config.yaml
train_examples: 38949
horizontal_flip: true
encoder_arch: "vit"
encoder_norm_position: "pre"
encoder_patch_size: [2, 2]
text_encoder_causal: false
text_encoder_norm: "rmsnorm"
text_encoder_fused_qkv: false
residual_init: "none"
beta1: 0.95
max_steps: 9200
batch_size: 256
final_lr_fraction: 0.05
Rows from block 2 of the image encoder of a small contrastive image-text model, named by matrix and row number. Rows with one number belong to one neuron. Each number is 500 + 40 x the weight over its row's rms, rounded and kept within 0 to 999. All counts start at 0. Numbers have three digits each.
After each neuron's rows are labels from the 100 images, of 14848, where the neuron reaches its highest value: "place" is the part of the image that holds the peak. Only what is clearly more common there than usual is listed. The data: photos of plants, animals and fungi (iNaturalist). In brackets: how many of the 100.
# fc1: MLP up (encoder.blocks.2.mlp.fc1.weight, 512x256), inputs 156-207
# fc2: MLP down (encoder.blocks.2.mlp.fc2.weight, 256x512, transposed), outputs 156-207

fc1.423:514517526558494527473515499591578563529488457507493446577446503435536530459493478474494501493447452536525561532510487511484487548532516507441436518555512489
fc2.423:482446456504545467505471520495554477512476493504611470486415553557469446510530467465578519497559504528494468558577502535538492444517530454446520518526465539
place: bottom centre (27)

fc1.65:499437484480493472497504549559485549477561466516457459428514532534500459526486530502573482473464462597555553504518443534550510454505506521513511412486481481
fc2.65:490518538494511584454510476551423578516521511615503467527493478478505506523406471506482434511447515484508461602492462499504558566520530487393483527458562460
place: bottom left (27)

fc1.304:500470565510517494465483472528552536498529517528608541541480499463455491516534507463494373501481476519519502540512474498507435563471469500458496449596554445
fc2.304:496592481501576468523447498453447431472469514502564491500453507473497532504541501526483576566528525535425451496546522496503490460447489486534510551493439502
place: bottom centre (38)

fc1.192:475472452519469427481541465502526542487486528528543514500470492502444453478643496472555585458445450555469544425471383517505504439404529507455476520512459430
fc2.192:465521497552531496449421561515537387549527473501564581473508457531483532500460537431546503552516521474575449454507607498487472476511471435488513481552480530
place: top centre (33)

fc1.124:545446466573482505583521486505483477421553518426526567540483528508501478536566545457515507453550520490578584442516478486483424474465517515473512517537505526
fc2.124:502408485341537534483508541493531498530530453567515498542583413521518544502445486550531492547522388465516496537525507512480506598532537446456410489524529560
place: bottom right (29)

fc1.364:471445463439536502477466529506552476503454487494483453502447573465463401540589520505433592498570430526548433492462466562425502552475525510485452531529503482
fc2.364:526511552548536497492435490541422532527486493490454478566447553456535560561420459501504430487477437530431521494556528463525397479505507498455449477500479472
place: middle left (32)

fc1.412:434477507514443500492438500524509449574488404481512489481513452507529461456484540538504472536544507581548453447468461532548573598532455574508479500514548514
fc2.412:461463448543471435532522501486471551542469489543531546562525438481488468582539490551545479451454498455493500490452486463485484503475570511428446602527450470
place: top left (29)

fc1.47:460490394485522525473457507481493505525532446467537571549452527486504457523547480473497484401472429521472448494515454431451464456449541511480429520461463451
fc2.47:528510537516476536501577523514499486455496564482504443447529486533443530471509562538535590527510562522478498485464512506506579527440494565536505407510476537
place: centre (51)

fc1.134:561466498526474515498509557535495448523570484491530514560498493503436510550508519484550541433521411588536546419464400509477407521484513499468599467474501433
fc2.134:463483487501516511495564452465488518452467536479453476450501487515488494463499506494490438518470538448508516582473437557515511506505531565512501551458480531
place: top right (27)

fc1.170:470505444475490624506477527493479476576526419452493456457473469511498461446442514519487457518481511546506433502490467526476568533467510515549505516510468474
fc2.170:503487550482496491454459456587477552462458494465473435457510522583490482507531505516567478471464483506478586500532490523533470448524567520551557471457558506
place: top left (28)

fc1.418:541542515543476534510487446491481465471496495487579508476495663530461533483599534496461417483523500512482465536518481479427490543444526527495549489489492468
fc2.418:552480483489585537437580518525514550437448522546553459436486439504518487601517459556396474526493571484511537523469459507538577469547527497454488509513460504
place: top left (28); middle right (27)

fc1.340:534496486447538469474443516541501466426495526463501494486504494502490450450488506470537519511498517566514501521411397528468494512498507591511531518503558511
fc2.340:549524535539488479534470530557479504487503484469526475447454537471423464466562526492511497459457417567499467524500515521509434427469537575555569482495507520
place: top left (36)

fc1.311:565462527503538506519433613529547418357486515487456505545568521525451513541572508498492484478583520529523493532481487459432480518441433520495461486557540477
fc2.311:509496481490482500479509427560494453548497534475474515600515486480558508518419540491500500495409574449476507429517533443506469493528470469539548542537615517
place: centre (38)

fc1.420:499447425528496453481530511584520548465514461514551511489436578419574532485574506509499519386450459505484459449517470493452481522550538532448493478500519499
fc2.420:506487519400535552517466546463500507492488513531572499511584435498474565421495487538491464555524476488512493477484511556497471508548521436470510534496601551
place: top centre (33)

fc1.286:497520476475400473520509536454519441467535435514472542501494452508506464460507532491448543474568520499539437487494489518525459584524458505509561506483490433
fc2.286:544521507511526529481438530596462505507537494485433523482503545494505473540486480508436482442557528543461443448462511495471504546519524552512477419478532504
place: top left (29)

fc1.63:462517489544515438516471509497504416539506514466476537543448558444406547514561528465471575515521510482501438506406466537501426515429464500508461488486485442
fc2.63:535541487445518464446564516443529484505514469497592472496445508559533461516492452478571453481498526434482491538544547445585481510579448487490513526557519522
place: middle left (29)

fc1.180:426520462495495488428439541515545514462530544535458520495556485465466481492528481408546447515513510537501510500401458549476460563493482498447529530466492464
fc2.180:507482473496434511506472497455538520488458499565492547473478511581450470426558445476605504462517446517531532461515518501522414396478586457420483495494453502
place: bottom centre (36)

fc1.67:442462559516514550545485505512515528514576431504538558542493534534403504540580515513497428461522439554534502527498464525491464469454530487454536557468509477
fc2.67:417533408405505453481540450479496446492439560476520472471483441473504448498494499499497536555504566484483495584425444465527484538448443512518486497495474514
place: centre (27)

fc1.508:456467545499464526622421527528515534480501500474471501464549493495504496531473494511434465481506480527512446506502454532454527549453490535523460455451514509
fc2.508:500477476499530463420471544506473601545467471493501452458511515515503512500542438485578550491441528532592556453523503469564512519494405421473424499573437517
place: middle right (28)

fc1.452:535486484482433452560576530528507469531527416424487479489458443475497478448513597503526595534573546482507479440490493551534477570508507583511628460486501445
fc2.452:520538514495461491496495527532433462504496432498458622477459490514591498497605529519518473500456560515454399507482556492465484522477476579473479510520480450
place: top left (32)

fc1.205:472483460541471469470518456490524520479508510505512517497482552492549516405486543485516447503488512526505468511478498475541478525533492492503516581617465544
fc2.205:470484506540468454445580433479439513479498515452552524493442533490499512523494478449478548501528503539464522519519482486577573449486523515591444512434478521
place: top centre (41); centre (39)

fc1.107:450482507549497528520495525518555490582563451507478512527464500449460477492489524566501465478491457542526483427502483498496531513547524483488517553554474520
fc2.107:511553499441568470508540460439423474425415526347530520434531511524494558543489500544452526522473577472471463522479454474575482502505501545581498495484496497
place: centre (29)

fc1.153:498416476526522597544433599539493550544604450518530468452488488539452386546502500494581473427573452571555539582519465480466473417480537469473467485508434485
fc2.153:488514547461475446504522398487462484425514550423464514517456490462567497449494509456492478527408557419474527614445459524489500508484488597574501506489519474
place: top right (32); top left (32)

fc1.172:466544542499510487549432489417495481473501474428468535488595499489491513483461553456484497512514511501483540505415484491485492536515432522537495549505455504
fc2.172:406550509451526495514482509446483456526518495426482547445499499521478463512458507567556541542507570476502473574445528472544491442514439516578457539451550515
place: top right (34); top left (34)

fc1.49:501526518548501476573490515476476502485523539482501453510516514396438505592487522569455517542511519515461448479447462475444543562462426575569526490481522463
fc2.49:471479534492489444472555503455551509529508446516544500550525522520525515531512456491504481436501520479614536517567552526454501471533480401407558534480493520
place: bottom right (31); bottom left (29)

fc1.22:463555453476497455510464472521499512509449496475506501462550521477490416488484484460494465461513528502502510511464487476506483509478489529572457495483445493
fc2.22:505477470553511545502476542561448514578512558495549544475489501507460526527476527478570499517502390558472489490548487456575452519499523491481453527514463590
place: middle left (29)

fc1.501:574465506489484544571509498513476467523581465469544392556491559499505472489496596573484484519518462497538455483474473513392518547509556519510542474516521483
fc2.501:537514457473478502463506500494501558524487478472529534479432455516474477563586506401523534533420470531483566500478487600522417466454508489466543537500466500
place: top left (32); top right (27)

fc1.290:556525523506510438533486454481504502551492397472545445516506550468514516481491527523512469444479516516505502512497494524473513518469480505523525492582436477
fc2.290:543529514544464471492522440495441529549480574463463477580482388469494502471512504471493475529473491578472481458522394433528495530482490534481529525469596441
place: bottom left (35); bottom right (30)

fc1.60:538471472552462469505487536547464406521546432465578509503441555513472445503519492445478503494505475526530494513493419523504405465457509521485523525457472445
fc2.60:511508556505532464541593479517450470505521545458466455518468412481488525536469552504565549566465514501474513484524480522454561487435514586509467485480437517
place: bottom right (28)

fc1.276:460478545516449471547507450511472506476603477499498546551508584496441523477588541522560438438449481545466542489488463521492448528441506526496538544510483390
fc2.276:539507539507464493494483516498515415537539462515517530496506546410481491453527526577447468490504493557460458524520503514469470539579445474537519484522494518
place: bottom left (31)

fc1.378:551552472487538472525490598547506442487451496489515491582489560368415476481544527455500462495480480471439499477472482531484513499554466485479467562513545477
fc2.378:594546548450451486475588500524556501452478486541482524449514494553511459452433509528555488503459497481430534439435561583508454517561514572505482460464489485
place: top centre (33)

fc1.511:486564515465541428484546573509470522542470550504416486447545573454552469506486516394553505403577492518479402458487488493504493492555463471518470588531493487
fc2.511:588477512434439497489543489509455521551498499630462516475491501460504507503525476512551522499468454461489493438462535500524543491557512595465551521414554504
place: top centre (27)

fc1.494:529466459510486545513439423501489476426503536480488512425507477494471467426494534455559449489484491529469527564463451469485499501433568504503512481491412486
fc2.494:526483518494487553505585555537503479545541515539509437491526521554485526454484512440554476491483523518479511539468529506503492501471501542431530517532436466
place: middle right (30); middle left (28)

fc1.497:498494409474451487506487514529537435541512488489535519583487510454494475493523486441519469411485433503515454484515463475455414523499459519439492505440540455
fc2.497:459510561485516549527524467544477521492478558466452462556549531481448525471494563544524576530548491544474523469500509542485585539430518550506501437444551519
place: bottom centre (34); centre (29)

fc1.191:528517469550435411434532497507521533406490490503473507500499591505457495488522478465527522472515451560428485420532552467494466537546499549557446478482477481
fc2.191:499555508526486523522492491490477483517472492590491462516474490477460500519538468539551478471540534464414458456514518537536541530431488605383543498495472618
place: bottom centre (27)

fc1.455:435471516507520497519474504527502465489524425446484480519523455458503530421517536503489510525435499506478418479482461551551550566488497628501542447498531484
fc2.455:509560527475477467471535465450453501488512528555491556557517509533524560521464512548515452531417550431477514555470459488486493484509510524461540575448537475
place: bottom left (31); bottom right (27)

fc1.213:533498416539474529475460448571470504440484526492535456441504458496476382498515519491558452479484520543470512453425434455495504458418524523511474509535408478
fc2.213:601458573595543514536482605529527496486508471464471477464495512573521524531484525479516500485505501500500536551508573469475494508484533546425505495495564539
place: top left (33)

fc1.160:469508439497486459462467509515504462522587401495565460494531529482491487420550556553550459456499500510537526471499490540472456523555526488479539600521511481
fc2.160:568453526496462511474548509516486535570540555473467416513529505468537458524459465501481521528464456487487547477531464458461580544476443565512465467456426541
place: top left (42); top right (29)

fc1.240:447467479468436550530490520522502485537615460485563449497494484514507504438539574550546516446553517522468510451483474577468497439525531502514440584598498459
fc2.240:543400490463484551502449503562465477519517510557469427513501504546493497510481524511511524535555456509517491533558531485489500536493617446522483416491520550
place: top centre (47)

fc1.51:557513436474497561458455512519531485499499519504530515463521497484476461486588522423546489427535513555487494564462453521422441489447456502469487506546407460
fc2.51:473588489495487479516469428492469485477513534542544469467488516447514496451539481511482472536484496510394498513513510485499397548497473497440484534520481429
place: centre (42)

fc1.440:494491397544421512485456421542479493493504467482491506522419517432519452467498544474467521481483477483518478389478466538415500510500545492479502522507462447
fc2.440:492491503506535498524491506516517508514547490489519454498538532495527489541441528536492440537576437496472447479521546498481539565513481544515476468470484539
place: top centre (38)

fc1.131:490479488529476590486482502516566484489448475490508555502511512487468437502523519469500415476495492432458485526517481503566463455602489572425531493467545447
fc2.131:596536554471519479445463490542441566487478447457500488487497481530552472539482475548492561492537453484575466490500518455453500466473526568525471502487508455
place: bottom centre (32)

fc1.507:516488509571378459496497410499492528433506502493492439568461437499443479432465507481518464495451534486456617477455472513480470505476539562537538488483492491
fc2.507:481507466446522515434526488452562540489426527451605448412528465469586449511483489497456513556448544442532523559521529496540480521573438475551438523538444495
place: bottom centre (46)

fc1.227:539463482417538501514410481555504525457534451492524571555445569472479420531530490453547432431568460473493500504515461442476374510460492487514468472493436511
fc2.227:508502443460490542479515487541525535501572525437473485460424503503526560460499469488469529559486527513563538593497463541530487450493456518489543494486501573
place: bottom centre (40)

fc1.174:479497542514414565510437427555484498510476465500554468524442563487456506472489516450508462518448456528465459463468413544519440595437457574477549450472512485
fc2.174:575480577526486527442492510566479499412501579438498409491487518374489563510443510509451534516457533488474528522517562420449489494512502548521510468500446593
place: bottom centre (42)

fc1.336:467500502540519467562464540527496490451505544418524515502463421455446494502548523467476585484531483482464559459508519537503415444460524537565505481493501458
fc2.336:477582511507471480566492522466434505496488469520492512547515455532464497535477438493522439510513536499504405461503495503542467613470429480527421550457522470
place: bottom centre (32); bottom left (30)

fc1.396:511520474444520502511478584549480455468544392454501453502454462517488411510491524500529517456536459514537509465525487526526499503544499540516552498515480519
fc2.396:459502496480489515425457485412545455521464492467535524496504550492528530450517480478438452441551499462534499461558535500533503479478489466484575536531531457
place: bottom left (47); bottom right (29)

fc1.105:517539485514535481494427528540516429497527409481552489515468560435521495487513538502492450488577457520528438477516493517389454554511509510500564474507488463
fc2.105:520471511468532504404467505449496462575475511526537505489520484498490494614504444463463575550521461456525521482573500513535538485474466397502470483465449534
place: bottom centre (29); bottom left (28)

fc1.230:530478462491472460488495500556557493500515516498510463504433491476492476465500498442580524497468427595495534461464386519495488500478510510441483400559491438
fc2.230:470482535537498452562519550468495533493513443502501493541522457487442485460497523497515488508509507569528476521485541523554469497547524509479598524497563482
place: bottom centre (51)

fc1.376:540483512601492443468445546508566500529505518461455468538456494455500516511493513523477532469470420477590559542509508495383482547504506499496506458474519481
fc2.376:557528488491490546528449542476462508437503559507509470461616557493464535513458519476528521605538526486472411540504501541508550547494481497513520478538471545
place: bottom centre (49)

fc1.359:599480484539448472522502463498464489399527537452541468544544549544497502404608616486502467460544494521519593479502481445465466530504522550503556501489431483
fc2.359:523499427468574525440546571513521498512478531541498517479520461569507483538438473482540508519541441464560542514502548526507513519565507463414469505541474569
place: bottom right (31)

fc1.405:510468536555536494499491485566517496430505474488499505607438493458479542512454484449489497472431443525522552516510511522492469492483544501500524432568557456
fc2.405:451483457532448502522438494489504472516517472521522509458466555546504450489551485476593412483530476532470511558546458497508497456507546465466513534512452466
place: bottom centre (27); bottom left (27)

fc1.254:499561512531452391523436414499495483432509531514531569535505522474515462481508559524434522516487534516466446493448475459465510573454516548517467566506471440
fc2.254:511485402485523479438519498479536489520453532509477489523485478481515494451475476579488503534515512470520487491554494536496550616481496497415475546452569485
place: bottom right (31)

fc1.185:519481564469502416488491446459495514444491428564462432486493492488452460520540480506507419555443529509447567458484524531464529528519500515551448515496533470
fc2.185:486509499554509532517540478574460493515449542558437477434429426485490521456483433506510488491503473564462521466409529473483483516533494540460508520427555499
place: middle right (33)

fc1.159:484517491482478506499408592557510404542511495448404544490537551537470511454459568442469533487521529506483510452406498572541519551534491547566495446494508495
fc2.159:466588475416471545476508526433477439544485483483562548540514481506531529412461444559547459513539466556518456437484519548540469560541456497482493594492490471
place: top left (33); top right (31)

fc1.262:512476484495548526514491517528472496502504497477511513522551490515421525495467530475529429523518502527452454502416496540544530540483535540557542474588410542
fc2.262:495549530493449440575529480527486431517555543417507494565604483453508498459486584563519516517510481513529484370503470528418443526454457528510498520478487468
place: top left (27)

fc1.108:560527530490530411563508581560504396436506503462492500484517522520491508506545558477464530545512548530511478533454485504517471569506480522512527423545506498
fc2.108:489459499549441607565472544591455462554586482520400501497405537511470492534493469509445486484517460544447451485463462563501526466457466573502501469467511573
place: bottom centre (33); bottom left (32)

fc1.121:477549441432530509502472524516514532458520508516560506444489527497451436464558523498519547452551482572493471484452441535498525510541457530515556464493465498
fc2.121:448491540500500463486446481428508488488531449521517538456496460532507497476570487493537474478405464466456539564501555529517443430527514481510501516511454472
place: top centre (37); top right (28)

fc1.486:456534490470480496546535543464529535506510400431475490507564486536515497456451565495577478522510521496500525464406483554492507529533515545531620557496514481
fc2.486:442522493442529596510452550496450443517555462408506548451514498524462492551409505571513497543495562496431458504490553479488544460539462520587432540490525481
place: top left (39); top right (35)

fc1.42:564504463567410515511522449564509452503558488488533490546552494511517494432563548507547473529476464578531525453477427520483531611469473513469540514497493412
fc2.42:498472505561463444487487432504410537501488499512434491557525419514498514589497441496532467411476565455499599494503444431490526460465503476436455532502458466
place: bottom left (34); bottom right (32)

fc1.406:464486544496497451562469515572561519535560478468481550605499520451533548501487498434471524460489443514544545528514510485457486580543539508501510456510574510
fc2.406:493496420503461478476485488458576475505483518522534529416433552497521494526496456476567511539552515512546440549563511573504488497495492445442380522456453470
place: bottom right (31); bottom left (28)

fc1.408:537475475479529502550444518594506463415497484447570463541469447455480479528541496470491519531501457468492473518470446534460448505477537528454548506513529522
fc2.408:470498466471476519451450463460507486577469470533477546447506439505506481414512486497456479496419479563441489497531486495539509478459532519493479536531559404
place: bottom right (39)

fc1.279:502538384448478557465410431494514506468507499472529563471448554527490462449527526435580533478549488459489506514503473492425527531489469498490444520505537426
fc2.279:537553560467546477514509450503512483475488608454569448410564456461536524490527473483516570527459572454462519538455504504478521467528431514540519502482477532
place: top left (30); top centre (27)

fc1.239:570566497494521544521493516468436507537583449439513573506478505519486507530499520438482506480560480527539508521500498475420500486453428511541561529519455508
fc2.239:488467441370511519481586464449536496528529533516648472507510401520528468413543495509508533531504493393451502547493460576542452509527497469518473533469489515
place: top left (28)

fc1.17:486480488485485497496473486564501519583459463478517443470487498500520433461472534543514469565479488537494435505505456517494541558488511572517439543475505496
fc2.17:502479528475508499552483439524512510506471422588507534550574389566513540504494457586523486518462553480518515478487470510542483527512515503396557524501573474
place: bottom right (30); bottom left (27)

fc1.211:531510453489443496485479461514495430505531565436492567491474512473524511435513565377470545470472527474475472508470498460463465485497475532538493449491520459
fc2.211:504406533464504447539485492579485487426488425487450510512527461532574546489470542527605489534523515460510424505461514527460520508529518503512467436524487522
place: centre (69)

fc1.196:527522465463527493528483526495495540466548468472549535508535534547482511506530505474463593435578505534525464467454454580430533467526471521495537477512490491
fc2.196:509462474471507538566394397559501566534496504500475451495515423505530476505527523524549464483503449494482504575556505496491412581485559547495479443470497462
place: top centre (29)

fc1.132:498519497511496542481488502515497489420519478517565417471494493495463408460551501529566519497575541535509488430442459489496537427474444490516495554634466511
fc2.132:459541627513538536511506449450533537523456461504488485487450511525478549523579453600485489471491516447505461592498526594525472457492585487444538454493458494
place: top centre (36); top left (36)

fc1.80:455472516517469508665506496481490552447571464446475496528579488514528490542514516549473445410552523483555496507501499551468551519519531516562539489500560483
fc2.80:517568489505505436441488466453505427466460504490491521519480484484478477505524497433530495494459505500530490464435462509531409487460483463437480531498422466
place: top left (28)

fc1.252:485447535463503494505474504495530466485565527504580513490545506473431491482471544508564472526544440519475457474505467473533456478526458517545589521541507490
fc2.252:502463516460434477484506575499504489462465482493503460480474575522518516566467485507455581510511472487612488496525519504483526467461522477483509483467473537
place: top centre (32)

fc1.94:537463491545523521570450554536491476537546436412500539562468452496518488547471532513486475487528470487516520520518503493469454528487531517501491482491465499
fc2.94:514561421438510551493472497453519445555542548525522465432505501497511515469485453434512509560455455473504500566515490533481481510510421416475469535498427481
place: bottom right (38); bottom left (28)

fc1.34:446490543570506487553449488470542475559566487507527492460492470458441496447540560523555492493524478564498480484505488536534505465467459502481507525549458402
fc2.34:506520486511418543489531605467501508482487510458513437502522547460472591510450471546453564531514488471504460452517493498482442455503477508519481545495443556
place: centre (46)

fc1.344:503456505498503436490452490561499452491536482484551553505470541423472478503583513451466510425490419531497475497516488504435460478474551526462460457483514461
fc2.344:477502569527466484479510464489491518453551504453457469485471467472453558478495502557551513509498500564471494485523447558438543553413520534502450475458472495
place: bottom centre (34)

fc1.490:481485519577480437461471534500504511504569476499497503489453552454436540552480557442504443471448466520505509482483490485477438481492528526510582518560462496
fc2.490:469481466483470495556478526492467455508486521443506451391473538516450478552482508542498486496451540465457465501449463539521495465499521574546484547461461501
place: top centre (27)

fc1.379:483521443549446461459468452471522517483595511472513464480504446491423391491611517449537476434486485572509574464423424521439504474435486541531538545507429467
fc2.379:458528551589497436527518532457536517506548466504454475425498520479479499458527475535523490485426503498510526461459512550553502453525511458513520537540449467
place: centre (41)

fc1.232:511500525497520393497463454523461501407419476478469491488537455487450513474507494483502500480531438489525545447507515526468476543489470442471402508479490506
fc2.232:499510492456532507540499496510532512485477560560516471432482464431512468579474441537537579477503443486531490506486489510501520559479514569518454528513552479
place: top centre (33)

fc1.189:527437457445489553587358497553564538477482493478485441500562547530474472493527523444531505466553499488533519496500444455432461477448483533511452510514460475
fc2.189:519487552575524346471508531456566490484450551528456487541544471484511542476472459450522506569444502452532522470466554477499522489494476451456537536524486504
place: centre (50)

fc1.284:519540516512447542537447515539536510532514513499529422478511503529544492451472513500539393512464515518486520536499494502457466545496526531481499513487400527
fc2.284:555561454438501556444468515501506523542473479562479465430532593536458522426472493436488512530493585485508493463544535497453490479548486422441560471535472478
place: centre (31)

fc1.175:461506466504486475586510448501530535542546502464585526498522454499483430510555528401520484412535497463517550569468491495486406442461463472522503544515519505
fc2.175:463482458469508493549550519575480448562522473481513499529516536577530479570472549508509492522622511469543477560521506547449489545483580457478456517508549544
place: centre (36)

fc1.152:501498516455477508463512488461526551480460465471473494482477548511510507526481510429515508449542486498521517508467492474532449502509437540530505508535452534
fc2.152:527566551479448457546489472448472492490541512546383489483453440478490502472516492543500487476492508525501491586471449508497478498460488483527403554487497433
place: top centre (35)

fc1.15:490477568441523484584415558495520487443555464471434528494552529574498522436528548477478428463515490485500441564504507483515471583538528520521495455507477482
fc2.15:501467487554469452492479533548567528492474533505553482476523566503492523491463445483483513566478547493523470442506520462501547491493480490466492573516500536
place: middle left (27)

fc1.166:513528501439495467509520454497469381466600501496558513511551540509525530436465562528523538504582505549486463547487479475497533519512522527502569481496492465
fc2.166:521440529529447519427471494518515541507488494551491463519485467470487519552477434498425552500462456476508491495511521484496483503513521439524433468543483532
place: top left (42); top right (30)

fc1.258:438537438440506520521423526539455481486515433440461540445508522484445469490531529479520534484586522507471453543494484549543496528455472558552477443495465443
fc2.258:514593459506447494545474483438447430498466510435512565508550520528537484427575503488521470492489500518519490489510452498473472553456445511490458567498491477
place: bottom right (31); bottom left (29)

fc1.222:530490555550472476564444510526512456494512501486567484513553534507459488481449538517510515521577437549494440432472467493497509538558500559523589498498503517
fc2.222:519495495474520460532566593418508489514518493541416508495516475499475505585499420496524497538468447497525526540498493479480489506451484415465444496524435509
place: top centre (27)

fc1.389:495423468558443528441482536539544498551521496500553430457466518479422470452498531476599525505531483551540494405506484459454469488473537509470428504627436510
fc2.389:460543514486520557491529494377507520517464532491483527524521504434510573521453447502429548475521502444525477536512522468529475437508410443532462561507439532
place: top centre (33)

fc1.13:465514458462500453538482502486515494513617481473583468478444537477498407483564551542528505429561460494504515441522490516454465446530554515577506507486496516
fc2.13:500569578545480548513446567430535522487502430453478524454480518434502590534443461517454513507461464507497492468489512560464503452541454572502465524485441512
place: top centre (37)

fc1.202:459520520532445485521454444495548469479554479494500529544484486468427510476555538530567473494581497582521458447447423495491439498490421510498523498555503463
fc2.202:573513528491434529517546582548478516510590529441504494526506466475500574582479449568447523471464478431431502500529496428413483538509530573514471516468484537
place: centre (81)

fc1.402:437426497501499539476396526517506518430600499516533576578520492438383519500541513488560429447577449569505500516501419443514407461460506501471522522492497451
fc2.402:494536503488457428472552421483423470483458502492492536473426512510495439445521529411497482549404557493482507483449492523532536465461491499529471529466542493
place: centre (29)